From a checkpoint of a small image denoising model.
Training: 27800 steps, batches of 64.
Rows from block 7 of a small image denoising model, named by matrix and row number. Each number is 128 + 32 x the weight over its row's rms, rounded and kept within 0 to 255. All counts start at 0. After the name is the row's rms in percent of the matrix's.
Before each channel's rows are labels from the 100 images, of 14976, where the channel reaches its highest value: "patch colour" is the nearest of a few named colours to the mean colour under the peak. Only what is clearly more common there than usual is listed. The data: photos of arthropod specimens (BIOSCAN-5M).
# conv: 3x3 conv (model.blocks.7.conv.weight, 80x80x3x3, each kernel summed), inputs 0-79

patch colour: grey
conv.51 100 [102 132 113 152  82 121 185  81 138 122  45 106 138 155 101  99 180  95 139 155 170 180  80 135 136 119 179 129 105  94 134 110 106 198  86  55 143 133 164 124 118 108  99  88 143 114  60 115 149 154  96 104 135 176 139  79 129 113 138  57 127 127 136 121 158 122 128 143 117 142  71 118 101  77 141 128 156 120 165 156]

patch colour: black
conv.23 109 [164  95 175  61 131 143 145  53 162 152 107 171 109 110 167  93 129 134  87 133 122 129 130 173  49 115 136 152 143 117 122 138 117 110 146 136 120 148 166 133 136 162 179 124 159 146 150 168 154  20 137 137 157 159 128 144 173 125 124 187 136 139  94 154 124  79  92 147 147 118 148 137 134 124  28 121 132 149 115 125]

patch colour: black
conv.59 084 [167 122 170 196 123 107 171  92 139  94  95 152 156 140 189 149 114 120 129 129 182 133 151 157 100 150  75  60 109 124  97 151 124 142 158 136 106 133 134 102 124  82 109 108 168 129 203 122 154 161 117 106 114 144 104 111 156 205 158 205 107 125 115  87 176 111 129 151 118 119 173 181 144 148 166  81 122 133 178 138]

patch colour: white
conv.17 112 [122 172 109 125 101 136 115  74 147 131 172 113 111  91 160 144 119  86 157 176 114 124 212 165 113 152 112  65 138  99 110 139  74 168 134 111  99  98  54 121 140 146  86 100 223 129 145 118 112 134 147 180 111 153 133  79 112 174 102 132 167 165 149  87 135 132  81 110 135 102  90 133 146 121 153 159  95  81 111 108]

patch colour: black
conv.64 113 [154 117  97  40 157 126  92  97 114 119 157 105  79  79 152 165  97 151 147 120 123 131 107 131 151 125 115 255 144 136 135 149 106  78 138 183 136 130 102 137 151 121 123 122 132 111  93 135  78 134 123 117 118 150 115 134 142 102 230  96 117 102 114 178 157 171 106 139 149 108 154 134 125 118 135 137 131 158 117 132]

patch colour: grey
conv.42 090 [154 110  86  89 100 139 120  89 100 124 132 125 118 169 107  95 147 102 116 121 123  88 180 153 128 193 192 133 131  98 198 109 151  88 151 116  84 110 189 125 104 102  94 135 143 117 132  94 195 108 158 156 130 150 161  81 123 104 164 151  99 112 123 119 174 175 133 175 158 136 205  92 125 118 137 158  91 148  70 180]

patch colour: grey
conv.2 101 [123 157 147 107 176 120 116  96 167 123 136 118 124 149 115 117  70 145 103 175 150 144 121 111 194 105 148 130  87 175 172 153 115 138 136 122 132  79 141 149 160 201 165 138 175 107  88 108 175  51 110  80 164  97 126 121 105 105 103 115 138 157 122 120 110 166 105 148  82 141 230  92 120 137 118  93 141 169 145  76]

patch colour: black
conv.25 125 [100 126  83 126 101 126  99  53 153 160 137 117 112 112 110 169 184 132 137 139 138 130 179 125  87 155 138 135 126 119 140 175  68 159 117  74 124 114  85 150 102 128  64  80 128 156 139 144 219 149 123 158 118 112 111 122  91  79  90 136 100 157 150 129  98  96  82 123 133 134 162 194 108 144 113 119 120 214 147 172]

patch colour: black
conv.15 116 [141 140 109  81 174 148 120  91 125 140  87  93 127 150 211  64 103 125  95 134 123 152 135 159 205 111 125 203 158 116 171 113 122 180  90  90  99 108  99 129  89 165 124 136 143 135 146 138 107 157 119 138 105 110 117  78 127  85 171 117 124 167 122 155 113 212 100 204 126 120 153 146 157 101 177 141 115 103 127 128]

patch colour: black
conv.65 120 [136 113 176 192 151 116 110 130 139 116 102 106 117  96 103 101  92 131 144 148 139 157 122 136 153 102 134 130 141  52 117 106 154 119 150 160 144 142 137 137  79 135 102 108 188 102 143 194 164 156 134   9 154 161 131 100 153 105 120 118 137 122 129 128 117 155 152 135 231  92  66 157 144 141 119  84 129  69 123 136]

patch colour: black
conv.0 112 [118  91 117  12 133 130 135  99 142 143 140 107 142  96 130 187  76 153 179 157 141 114 148 145 100  59 104 255 123 117 152 105 105 137  85 102 115 121  92 105 134 123 139 120 141 115  98 118 137 172 145  93 135 136 126 114 100 115 196 120 125 100 150 172 143 108 147 130 151 126 187 140 115 115 141 110 108 108 119 121]

patch colour: white
conv.4 112 [112  97 125 120 124 124 112 193  79 188 118 158 105  87  91 120  91 110 145 139 143  97 125 163 101 129 105 129 127 161 157 151 124 134 109 153 121 117  65  75  92 134 122 103 120 141 108 135 196 199 124  48  92 137 130 182 103  93 129 150  97 153  97 136 102 175 120 191 166 181 122 116 101 138  97 111 109  76 131 196]

patch colour: black
conv.50 110 [136 120 108  39 134 122 108 133 180 111 111  97 148  99 163 159 124 147 121 113 134 138 161 138  92 138 116 255 139 122 113  99 127 126 124 139 115 102 133 142  95 143 113 134 114 143 118 174  70 131 106  76 179 124 130 103 159  89 214 118 123 117 143 176 131 150  81 136 117 121 103 112 132  99 157  54 167 151 110 151]

patch colour: grey
conv.62 060 [151 104 187 129 125 139  97 137 112 124 107 158 121  72  94  80 139 127  93 131 131 109 141 162 102  91 152 138 255 160 116 119 133 116  94 133  73  66 116 150  95 176 121 127  98 107  83 181 129 114 174 142 136 113 102 153 117 156 114 226 147  99 124 133 107 122 159 132 104 149 114 130 108 111 153 144 121 107 139 129]

patch colour: grey
conv.40 121 [118 159 138 144 115 115 165 138 119 103 143 134 146 120 154 142 106 115 166  76  89 150 101 163 113 172  24 114 122 108 144 159 147 164  91 118 169 144 140 122  83 142 119 180 191 141 186 110  51 136 151  31 103 112 141 105 110 119 103 145 125 143 150 123 163 101 163  83 184 110 185 151 154 115 110 108 120  90 131 122]

patch colour: white
conv.5 098 [145 135 135 127 117 128 170 140 138 125 150 115 145 106  92  93 152 112 104 174 143 140 170 198 199  45 115  86 133 141 135 120  91 139 162 158  95 125 164 148  61 131 110 142 160  98  76 135 178  59 137 123 129 138 132 170 102 134  78 161 166 136 152  99  87 174 160 185 104 100 116  67 116  80 135  97 101 152 120 116]

patch colour: black
conv.22 056 [117 126 108 115 132 173 190 116 128 110 120 139 133 124 107 102 109 133 115 149 121 136 121 118 145 139 116 162 151 132 120 143 142 141 136 146 160 120 132 132 134  69 139 126 130  97 131 118 120 130  73 122 129 124 246 119 135 118 120  64 121 110 126 146 121 122 121 132 125 105 123 135 126 141 111 123 255 130 223 129]

patch colour: black
conv.14 045 [ 92 142 129 109 132 109 112 129 124 135 140 142 113 143 101 100 116 133 186 132 131 125  98 109 128 140 106 136 117 127 146 134 130 122 104 103 147 152 121 124 132 134 135 125  70 222 120 104 127 141 175 125 141 159  48 130 129 120 119 112 130 124 119 150 117 143 130 149 130 103 115 132 140 146 139  80 255 125 174 110]

patch colour: black
conv.8 095 [130 155 141 133  77 120 122 125 150 127 110 194 100 143 157 140 133 120 143 101 101 100  71 161 120  76  98 170 122 121 100 154 120 145  97 155 188 191 123 113 153  93 128 122 209 156  99 140  88 154 105  70 122 161 144 119 153 162  54 113 140 113 157 142 146 139 140  78 149 132 187 146 154  91 169  65 188  93 130 151]

patch colour: white
conv.35 100 [110 127 143 144 163 127  90 176 100  72 157 140 128 141  79  31 104  76 105 116 137  85 147 117 157 136 133  91 129 109 167 118 156 156 133 118 145 113 106 184 116 141 108 161 105 141 122  85 115 113 124  85 118 127 116 107 126  69  58  12 175 101 136 118 130 102 127  94 144  71 148 122 133  98 104  98 134 103 158  96]

patch colour: black
conv.6 056 [115 135 135 138 138  87 101 129 125 127  95 141 122 107 122  97 130  94 235 135 165 148  64 106 138 131 134 161  85 151  89 118 121 129  96 118 109 218 119 137 129 113 128 134  91 124 107 127  99 106 122 122 150 103 202 130  85 149  68 124 119 112 125 131 178  85 122  87 133 133  57 110 124 127 119 137 245 139 121 110]

patch colour: black
conv.11 087 [218 121 138 171 148 103 155 172 157 157 150  85 136 155  80  69 148 164 144 171 109 157 147 146 170  82 131 133 195 144 207 106 114 132 117 125 163 142 118 132 129 156 114 120 194 117 100 139 126 125 150 123 115 138 194 134 154 100  75  39 164 155 108 131 122 133 115 148 142 160 111 116 160 133  75 143  89 128 107 124]

patch colour: grey; black
conv.28 112 [127 122 109  73  44 133 180  89 167 116  74 111 130 124 118 136 120 147 142 171 120 136 117 116 155 135 142 140  84 106 160 126  68 121 124 106 137 140  41 126 107 111 118 109  96 116  94  92 126 213 118 124 196 164 151 131 140 131  80  67 162 131 133 146 127 132 138  96 154  78 171 130 130 124 225 126 149 114 130 108]

patch colour: black
conv.72 102 [ 89 128 140 121 124 150 119 154 124  98 104 154  91  81 157 104  99 146 119 107 164 118 197 115  67 138  74 235 140 117 141 115 118 156 158 144  65 169 117 106  98 163 131 143 121 147 144 131 193 104 166 113 140 207 137 152 146 102 173 156 107 106  98 149 115 114 140  41 117  79 166 108 119 113 106 107 120 122 111 127]

patch colour: black
conv.16 108 [126 132 121 121 137 134 112 186 201  85 111 110 166 141 106  91 151 155  80 101 103 151 134 127 144 115  96 244 134 133  87 134 141  74 139 118 145 124  50 142 128 142 152 114 123 146 126 151 157 132 126 129 175 176 131  61 129 102 135 100 129 106 140 171 188 171 127  73 104 181 157 120 140 119 172  96 142  81 113 150]

patch colour: white
conv.76 082 [175 153 150 127 111 149 175  77  73 105 123 156 118 105 103  84 122  92 113  94 139  89 125  60  80 142  77 102 160  84 128 140 130  97 130 120 110  87 149 185 137 159 121 136 140  64 117 125 121 156 117 145  78 116 181 128 136  76  81  38 149 152 128 147 133 158 121 129  50 150 106 132 107  77 119 148 131  94 157 150]

patch colour: black
conv.55 135 [123 130 100  29 115 138 105 125 109 146 100 122 108 104 102 168 117 159 163 133 119 124 138 174 119 148 100 255 135 106 163 128 121 102 120 146 135 112 126 114 134 144 117 137 115 111 120  84 180 140 130  85 116  98 131 104 180 117 217 105 124 114 145 200 151 158 133 105  98 113 150 125  94 121 138 108 131 108 126  84]

patch colour: black
conv.36 097 [ 83 132 131 152 131 148 103 120 107 128 138  61  74  85 152 114 154 117 160 121 200 198 117 173 117 115  93 143 163 108 130 106 195  89  52  90 172 211 124 146 104 132 129 117 171 109  86 158 108 162 176 135  94 148 130 151 123 161  96 112 143  95 176 115 106 119 145 106 137 128  82 174 132 101 144 118 129  89  99 145]

patch colour: black
conv.24 098 [121 140 122  87 114 148 153 121 104  81  64 126  78 135 184 207  84 108 173 131  64 160  92 115 210 165 108 186 144  92 130 128 108 147  61  72 124 115 114 101 110 138  93 134 100 151 178 137 147 162 119 145 160 140 113 118 182 167 154 127 107  72 140 176 132 137 147 161 127  93 142 135 131 155 144 130 124  98 159 141]

patch colour: grey
conv.20 079 [103 174 108 142 107 160  76  94 136 148 134 114 113 117 138   0 131 140 124  84 140  93 151 107 159  95 113 124 190 125 155 117 137 130 106 121 112 143 152  78 113 202 108 137  83 152 140 136 154 151 156 125 131 139 116 113 151  89  90  47 123  94 127 136 128 127 143 130 113 116 159 141 137 126 164 141 148 112 168 131]

patch colour: grey
conv.63 075 [143 117 104 108 176 164  99 180 121 174 182 152 159 134 147  92 130 100 174  88 123  85 102 132  70 155 168 157 181 109 200 156 128  98 103 136  83 121 103 165 143 161 135 136 127 176  99 160 127  89 132  69 156 124 181 110  97  74  33 155 117 163 140 133 124 126 141  97 115 139 134  85 154 112 136 117 100 141  85 123]

patch colour: black
conv.53 108 [162  74 108 123 158 154 125 134  30 175 113 111 139 122 111 208 149 139 168  80 159 107 120 108 192 133 146 106 120 117  99  96  91 132 118 137  85  90  57 129 198 130  86 140  58 109  81 151 108 147 114 157 141 188 113 128 162 135 126 137 156 118 107 118  89  92 127 132 149  66 100 159 113 108 121 120 127 127 128 146]

patch colour: black
conv.58 146 [167 125 117  31 126 140 104 140 135 109 153 111 120 151 139 154 121 154  95 128 113 114 135  90  85 128 129 255 126 124  84 142  96 139 101 119 155 135 116 117 131 124 105 122 139  91 103  99 151 134 130 109 146 133 133 119 127  99 241 113 134 117 129 173 164 155 123 115 120 165 158 128 115 101 147 121 152 119 123 130]

patch colour: black
conv.30 052 [183 140 124 113 135 204  82 129 125 117 110 129 127 134 122  64 138 183 114 142 123 121 133 117 130 140 133 138 255 119 121 124 128 120 137 126  99 147 131 133 133 184 141 132 112 105 159 104 123 147 228 135 138 135 177 141 123 106 146 113 134 146 144 136 145 128 122 127 117 134 121 127 116 103 143 120 147 142 100 121]

patch colour: grey
conv.39 110 [100 118  52  66 140  90  75 142 123 110 123 159 189 160 162 141 167 144 144 129 158 127  81 103 124 115 200  83 111  91 161 160 111 117 141  90 153 151 122 103 145 100 141  96 152 178  53  62  98 116 114 172 112 134 137 128 133 140  86 131 105 158 129 113 143 155  99  67  54 175 125 107 122 140 151 124 150 141 160 147]

patch colour: white
conv.61 095 [213 133 137  92 134 113 174 148 150 149 143 117 112 195 118  36 140 121 109 136  87 158 114 110  98  99 117 129 142 159 119 130 164 186 163  97 148 101 120 114 143 172  99 140 118  85 109 108 124 147 150 122 111  98 153  59 136 101  96  23 122 141 157 122 149 164 115  90 147 163  98 140 133 127 109 157 168 102 127 192]

patch colour: black
conv.43 114 [175 189 136 125 124 118 123 179  70 160  78  90  32 130 122 124  78 138 155 159 118 114 115  88 119 125  94 138 134 143 145  85 130 110 165  83 121 147 105  96 105 113  55 151  79 101 136  66  92 123 138 150 173 120 122 144 175 117 150 150 129 138 131 141 145 165 176 136 156 142 131 153 149 135 202 153 121  55 133 146]

patch colour: black
conv.18 091 [138 124 121 199 110 135 176  99 133 130 161 128 175 101 119 199 111 113 147  73 189 132 101 166 154 196  77 189  93 119 145 172 119 118 131 171 159 197 110  87 131  99 133 122 173  86 129  70 105 144 138 110 102 126 104 108  95 155 146 120 113 112 140 132  95  91 144 132 169 121  88 168 104 114  92  69 166 105 132 143]

patch colour: black
conv.56 070 [206 101 113 178 137 108 156 119 135 118 167 131 112 148  49  70 128 134 155 144 148 138 164 134 157 113 190 167 107 114 116 101 127 129 146 158 135 119 145 175 143 163 116 149 128 114  78 146 156 103 211 153 107 164  95 133 145  94 154  88 152 146 111 172 138 130 118 139  95 165 126  90 106 111 106 196 224 153 155 132]

patch colour: white
conv.79 092 [201 144 180  45 119  93 153 205 165 179 112 108 167  91  96  78 164  75 133 102 164 147 117 117  80 166 116 129 135 124 162 173 113 127 139  97  79  86 168 114 139 177 135 117 149 113 155 178 121  77 167  92 153 134 104 152 103 130 100  83 100 123 127 139 142 128 152 149 132 157 141 129 145 136 108 168  82 105 109 157]