A small image denoising model, trained from scratch: 32-pixel images.
Rows from block 5, named by matrix and row number. Each number is 128 + 24 x the weight over the matrix's rms, rounded and kept within 0 to 255. All counts start at 0. Numbers have three digits each.
# conv: 3x3 conv (model.blocks.5.conv.weight, 80x80x3x3), inputs 27-35, a 3x3 kernel for each
conv.0:121116078106122134150155177121128121132119132117122106123132146154163154112118137117116146132131156143137148208177159160141142145114129175139111148093113110091095184163134169135112163130116087161210089117135079114133139164160127152084106154123
conv.1:186165160156145169136129156111096098174126135142109121123146107122141098143165139113143142139126157138122120123135138116118124139122119116107113121112093119115089144133138139128129150136125112100126110145130151162122150115151156124145145095134
conv.2:143163114117137127113138115121133132149119117128100112140139122146144135147104061110129141102116156132132109132114124107132122142113117108139144120129117113102103127148158150125136124146118132130182141179170146129121127142131141142124134142127
conv.3:159136136146136138128107131149144117076100128081127134117115128088075119124106134118124097141150131155103147108126076110125117108144140084082100107105109153139155121131138157160147136144127073113137089097100083128102126135163079117159109110076
conv.4:146133134159145127158153123119160141121116134104076128087118117130125118116104120148137142128199159110164135150118120139107102145115122119123111126139126151175149122119128129133150134115159147162112120130123113101121154148115135108141102089125
conv.5:074141159103102138082101096152128127175115126158110118135129122126124133098169119114122110126150132133122125149134122142129131143127114135132122130127124115113115131112126140095136150136133100126127116121129106105118124110129127137127133128153
conv.6:155185140146158130152155138154160148165174126120174171161130108184166084169136053121137141106111129116121149155149154139133127110136146107111095134155131138140137170139143183124121165138117112122113084123117097106070105137088087122116095095108
conv.7:131111125133135143130123131120132065108095087172169129137135120149120141111132149127135108146135101130125095128127098121124120127135151146094061168180065162145115134107125134130128142144155084148109124160133130135073122156121115164159158183140
conv.8:106154127111124136111114107162161135134124092140110118135124129159126129149117072155189122117102118119138126090106132131143128128126114137131132143126147143137140109115128099133114104121121086115081135178150128153141121097113113121095117123125
conv.9:137124099132139132130141149121100126141084103134068082113111102133121118126150132118134138133127119137140136138141115116122123123108146114140119104124130138167160125138126143158148141134140126081092173112148161132152126125139128138142122092087
conv.10:087129154108124079119146103119132128113113102133126103103123133112113102132105096131128147147157119140130116139118168117098139131130125179156193148133145189159145115132144113115155107120125148168126109128130117118118124100117131127136168161142
conv.11:122117125120123095126142143119157156155141109112109115146116138138093123130114131126142089107117101114127119130130117157158149170154151143156176100122116136164112133154129154097130148160133128136105141154141142142112123148116111130128116125121
conv.12:115130109119104129112102113135126124145112115141089106125122145141132154147120126112111108106126133106130135167143133160136112141100105176147147164143118138137119126136132139135137153111109146129115150141123120139143132128131150135130117168125
conv.13:122141115132128092121122085145128130137130143139113153101142175099099137095107146125119129150136138166144131121111113152133105109119087132128119158107117187121102131120153113154157114149148083086113145162147128145126110107110117102090066066065
conv.14:109126133094144134105126139117187186136158150160129120128113144151126160137123149139138142088142124098142124146140140113116124122120117128143128106146132137144127091110107119129109149158134137161153098086094092066071146177139108149078138123084
conv.15:072131170116119151160151138145111132121124089145145107125140107114131134129124089148118124118122125096135106179137143134142170108142162144143082149152115110104126102127095110107100106114046099100150124133103143156132104152172100135140132130096
conv.16:170135105139113089107108078102151124124145154127149137062106139086128173083072115118141130147136120073111143106137158121130143119108117081122116086130142127118111121121152123124137144122130158158098151137097122140154120151142140137103132110108
conv.17:149130118141126127116124145117105114120142141152177161147127140151176183200191155156138131158114162140132129070125120125158138134123119122122119137119125097109118090099114086109111115093101112132159098168127205208159145164160157141135134142105
conv.18:141126119160138137156142138128143140127123133082151119156186160104175160092131139102138144130159132141129119130103092104105112142134126135086117133126126096107114135141116104112091124090105118092099136135102137145102135077112142078125168099121
conv.19:114080064123117126156145135071102143120136138095100125125145148097132176157139162134144129117158103160145128060108118119167122118150137136089088137120136154130162160146112120139112130138107168195110092147111077098083142081104147136121118127117
conv.20:148146141144127111160127129128146105112132121101109131176141106157133089173143105136108102137133104131148145175157104103136147047100109102091077100124117113135132144101119136135122115107073114062068120117131112134156110115178119125151126120144
conv.21:140118134147135138150137118155144166138111154109136146135138142131112130141131116145140115147142119104116119084128200121117136122131141076121173115143151142146163073115140109130136085120138123137144116127151101146188110112100116123112121130122
conv.22:156119142124127132181151132134121135118103127125111121143140131142167134137092132125110151138110125140128105103131149137149113130116093112125124123152122138149136128131115108160089135126094114134163139098095179113085125156150139127159157134109
conv.23:080102117122123152160160151108117131136153139163141136143138107121149119110131068151131140135196133152151159129126129163137139136087081131099103139134133146123129053101102073120120111123119162138121131162163065099119125125139120133132134136141
conv.24:121145148116156151132142143138127113099110086099139122137129143138125137141137129141116128138125118104113125101122124135119133125125120165125121153152119119138130084111134127122133162127125118136130137120124127115128111131127123216155111134135
conv.25:114128113109110101102111091144119114142131121137114127110122124127151122089102108117130103122124090101110087121112122120100136118112146085084088115137129135125134134121133129136133139121155145123099132134122139119091148129125160113112153121218
conv.26:118149110097136115082104130136101102163124108147123113106134118104134101128136141147152140180157135126136142119133091141134133155134118106113111119104114162140118120125093117153107144111125115157211116140116098109106134124129116119128115132119
conv.27:127128132130155137116141168129142137117136177143120168106115106104105153152178183111120142099137165102117108071120122106132125108129129094129132133133124127174123195188160140114141150149155105154133119160121149139127112131149115124106133131173
conv.28:223187169135126126135123156140131094153116103127130090127124102118141101101118119130141127137118136152138158101159255114122194139108124081099150128134137134150117164163173124115125132112134169129115142134121113125111107117120112131130094121132
conv.29:104122144113135127103125116146154114117174155080123160133119109135168141086125125135150103126143156149186155059096104107156133128131105071115124125179119119157097110108142119114127133156132144153111152123108116084092139106099145156148137162166
conv.30:219174157140121098085096128125113075162133119133142134144157145128107128137100099116111117106125119091128138132157141101118081076098077187163160154152140134125134119122137139131136135163193142100099131122139102093127092116146112117145134143155
conv.31:125101102135116131134136121143192114142133144108142126124142103127134106125127136115176128132141132135125123137138123120123140132149145117120116144143121111107115125129139114120135142134130128127124126122120131118129137140097148142172138128131
conv.32:100114101140167158126158145108106108122107110092114134143150141104110126112115094117150136130121120103133128189145112156161137133132168157164168149166157166158151102145136143164160124099083169176169120146140109135141099090117131148149145160169
conv.33:124123135126112122114089065144152133130096114121101128118172174133143185129134138129105112111110110112106109105114163120125148136126128158138142114092113132129103103124128118149130128108116127125108133123120125127115138140124131124134112106145
conv.34:155136133143134149149126124107108146120110138139106110121098101140122123145120135133134139123144137112147133099113166125124149105113106131135161116095143124106131141149163091142131076116124191228183169144092130076000152115091138131110115139132
conv.35:139136134130143094133115112130129131119108144128103132133131132120123118120113198119128137126130071116121126133134119127121127135123116125135124124120127124120130130129123135148119112115111124122136134140121124123114133132129124132121115127143
conv.36:140130101122118118128123097134156144136154151127168142130108139140115138138130123120111123073099137070106112114114102136122110145137134116117119132123140060108127116135137116107135138109114134124158153145123140096111112117137089102132122148126
conv.37:076112121112117118162150136136144170123088115079055122136096105127114134117092122139126124086135162151168125040110141115140128100096104073178184151172143136165100119127125126132126153153174145124140142122108113089075127156171128113138123105096
conv.38:119153174137124121118120095145149151141161141145135103127122139126114127135131097124121124109098102119120109159134157162144186160136146123136123109107107100089094149159149151148104129096144124116093138156160135171174108119119115133113123122122
conv.39:162153123147132135168164148107147140129173184167187157096132179105130179108127111076092101082118083148130140187160105150131109152150148155121113146136097128132120165174183143164143161139162117137128115175142125152119122113119141172121127164116
conv.40:065109127081110122127144131128140152136173121124124086142128118174160115132119133123143142085162112076067107171145110145115068120109103154138151143120132106121175147125102155133100147139128106118145123183132121159137143149142128162140135138148
conv.41:205131076144126085130118118133128128139152127147154106155118127137169113173156112150108130126108151111133110163156140136109113155132136121147166131118136142126129096112111112102108082072085111110111138115126168147139112118149115137146138147121
conv.42:210172144145106164133083131124147151138151152139120135120110134129120139147131163113133146096167158118121131206161082173114089184169173181145106161131101187138148134137114095130106092095077163204171092127125088157161127117128133108125123096127
conv.43:175126113196139119169121115098095124129123117112099087141143109114134120069132097115105128123136119136125128118122120098113118106115123130153139083107109063116130091111099109150125106116108117097102119126123134114086117125122119128119138148128
conv.44:124076080127081098136124100156138124153102133151124131149128106130130097127129098155149143102098138096106140186175128207121118167122132130121131131139121163134135118178154103164145158125148144142171119129145083119157127127115135149133125136145
conv.45:162137104146120108157144140120146131158179105140168124115117129123158147127094129151110122129253103102109127175149138144105082156129098151124133114126127076089095102153129119122112111083092118107100127179119124134103125161129140140131123138107
conv.46:129137140101127119113130114117143136114144162145118129130135118133136137123101132127144126225175131150143122114128140112149122129142132105129130113126131144123134125137125136141133100135130119123127132144129129129130126127137139140123152113131
conv.47:083112126129156158133147152124117114143133139147141165126120107127117115133140118133144141144133113129125128223140156155097114144116130207146145128112145119139173083113115118129124085119108132197192098128103171159137102120097125114117168154143
conv.48:071092106135141120108123111123107107110127191098106157130121096134141100112136148151162160131167171140137107154151139157145140134125127107100097129129126152121133151126121152123095126095072187143136140140119113179174119126105127107123135134123
conv.49:123104120132186151113149125134112139130113127125136125126119102137151123129135093124120103123141178145117124131119108126159107142143146120114123130131122132124114102113115139122129119133113105119121131146134142132136141136154135120145132118119
conv.50:158137141160144124124122100159135130129110147121103127136152126105132149129125182111109128140179150162127108133145137125116090100092101164188153143159133111130126141127123145169157133152166123131135121089099167105105111130141133146138150154130
conv.51:093090102111132135104122115089097087120138097131167095099125145140133124148153100131136168129119161108122126114173204142149141117115104063077111101094134136118156151149162122136128114108130196193148123145110140165126137113145131126126114101105
conv.52:171144085148144098124112127134110119095183119142146127105131131101107141154167139126156127103137142154117123094130147083144138096152157121144161113122131155156142152162136169110130110108126159124143151130096136136126159136125145104121143162135
conv.53:121117160115108118120119128151124094158092074118085095136141113136112103131142098119123139150222127163166143110116124111105124114121111103130125102115129099117130138137153128168137134121120128140136147163150147172148132107143128129103144150167
conv.54:121138134132103120133092090114132115149102120138119152145144105175185170136160157132153133103160135096107103146109132132115105133148130082104127090137181108149161096126141113109109096126124069092110161173174175217124109149135126098214141095104
conv.55:168131122161128124136142136125131140125158133094122140143142151140134150165203126157141132134165122142175130139132142110137128127108102150115107117092101148181121129112120097129102120100087150123113133137115108102144121130127121138133153172110
conv.56:110122162121168167161174175149152141147122145139135117154131143146183124154113121149127122138137129080116114189156162154145142151131125133101062099109091097109139106138145096141165118136167139118111116110121083154171172146148157150118131136131
conv.57:120119090119128163125121137119119123129141153130130121132124131128143134120133165138142123137136142129113112137135125121121124129124103138127123158137113148130114127120121126156135118125132131158149126129105123115112125139128131130118134124130
conv.58:126119127094106116074063104137117116143120122155100126144120137142147119142139127105091108137105126110145132099124166116130160142160179137140135126107132131102110148100105114117113083116120127123142105135132096141118120117122138114107164112122
conv.59:178187124143137131138103134164123118159130125156147154130125159108114124120150139116126158161094130102101148190141121174135136167133156128126131111100124105112111119114128135159121122145147118095097127104123145146137134135108114102106093132117
conv.60:191159108144138111112132124136131143155167146107115149150127126168120132118110092115137146113137118095128136144125103167160124156116108113137147138133131121132079069103124106099111144153164086146146129196127080103077117133113106110077112118103
conv.61:103121120100132141080134167113111107133117122171138110142131126135114114141105131135113117120144133104115168103099035125145115102154143160164180136151155108125137103118101120106118123121131115113129130097156202198192155122143143119133130119147
conv.62:156104123147128154117118125104104125110070054147136120088149149055091147104095072115101097140106138108103139154117110106133128129146133167139128101093129133121124138133115109137144142135163181142099127193141121128141160120117148139177172164168
conv.63:127106136118118135125131130130119119134156122145156132135126134139129113147135139127125133108171132120147131136130136130105139128116120136128140132131132127134136120126128111143138127118147130134135129110133133116138119126115127131138125124137
conv.64:099110102142131126145141153127144131119106117104114133129108127145113118141127156160137150169138132136157106116123112138121121100104111051107183106146171101122143108150124117160144111164168129159126099115140091096111102112114119119090112130132
conv.65:122130123125141128131105119128133131129150139111120117126129131122126116123132134129121128138181133136079106144130126116147132157155113140129134134138128134139135122122123147130147126167121133126135115119127119119125132125127133127132122119105
conv.66:145169139160152127175157134130125097119137118123123120121141137146114199155117176128120133122122098134142128132138168104112144086104108123152145133133137150143152114118105118109116097109125119100093151152146119134144121106119137138101136153172
conv.67:106090115165099124169169127131132144098119113110091136136132149143150160147140153139133107131193111119114139079100093100132122081133135112129121141140147141136134133136118119155119163141139121154131137142117103100099120133124113109125095123109
conv.68:192170105162136110109117120098120148132109140157158143121109117124132131122127108115131138097103138116121115049102084096130140116128126106128105146136120146145124147125156086165147095117126144114132146133116166154140148166151157155130160174164
conv.69:124144129113142137107148141133148133140156118129143128132115145124084143127125161138105109115100124149129125124119150114132111123124111153134124141133121137146126138126139182123119160129162138127106111118134113140149108106113127150129133137147
conv.70:148139087133126109107117128146124141140150132119115147142124150135115114100136116159119131131132115136108112127096072136150131122156143130136124170183090139133102107112171117135155150143149100135155146155132127118085116139092110143099135148099
conv.71:103109101105123109119103114130124131091120150097082127134134116151103123141149108138144140127180122138131131133110134138106096131108111093141103146173138132122159109119124139119107108100132114124145125127163093104142145172147141107107111085104
conv.72:125119106104113110118135126128129132147122144141105124129135138112099111139138058121118139124129159166118112117134145147153168162163148146132129106116132172117119151144134128139149136135117103110110131162139174107145107097085114176102135114097
conv.73:122133119134113120166134127142143155143097134131125169089108107110115108105112110142118126172207121185162112137114080114115126121116154217185167147127113119116107144096109170134122169124099091117095147167158073132162138135135114109119153111101
conv.74:194145137157122101135106115114133136125122138149147138129112110123113111103107104126130131114132152103134143116112127132099123145128091108096105155125126101103132126138138098122153064136139129096093125119133140143165120139125123157137152145151
conv.75:123131123128138123105123127124095120094121121119145124109126137112121151116105130123141129154160128145117130119127147111143123119141158128125128128130134147131113172140140162121126113118116136116104114130108132107105124126129142149106130133138
conv.76:161123119162136099152154138131148136089145147095147160082123127095101126131133098124139145153129106142126155063112150113158164136163160116163166149169095148115065059108102093150131104107126170132124143085110114093173128143106134148099151131113
conv.77:061122144107151131104157159127102106125127118148147130146147120134151124130159153108115101131108131136145143085087108109117113155115106091084126158145160185147141138127112145135109153147079105020067134102129118087156145116142129133146119137173
conv.78:070125188086112161094114138127118097124133110123134116138132096123100097121120105135107126126114122111107114120167185103142171083107135092118125107129125126133130108099121110116115085089068108075090137137143131154121110121141118124117135130114
conv.79:116096110121107127118131151104089087119095126098110135102119096117132121131122062144149141137116130146132099091111075139154133109122123121096092163136140161134109162138113178121145170148167179177186127103126078060099157122103127121143142131156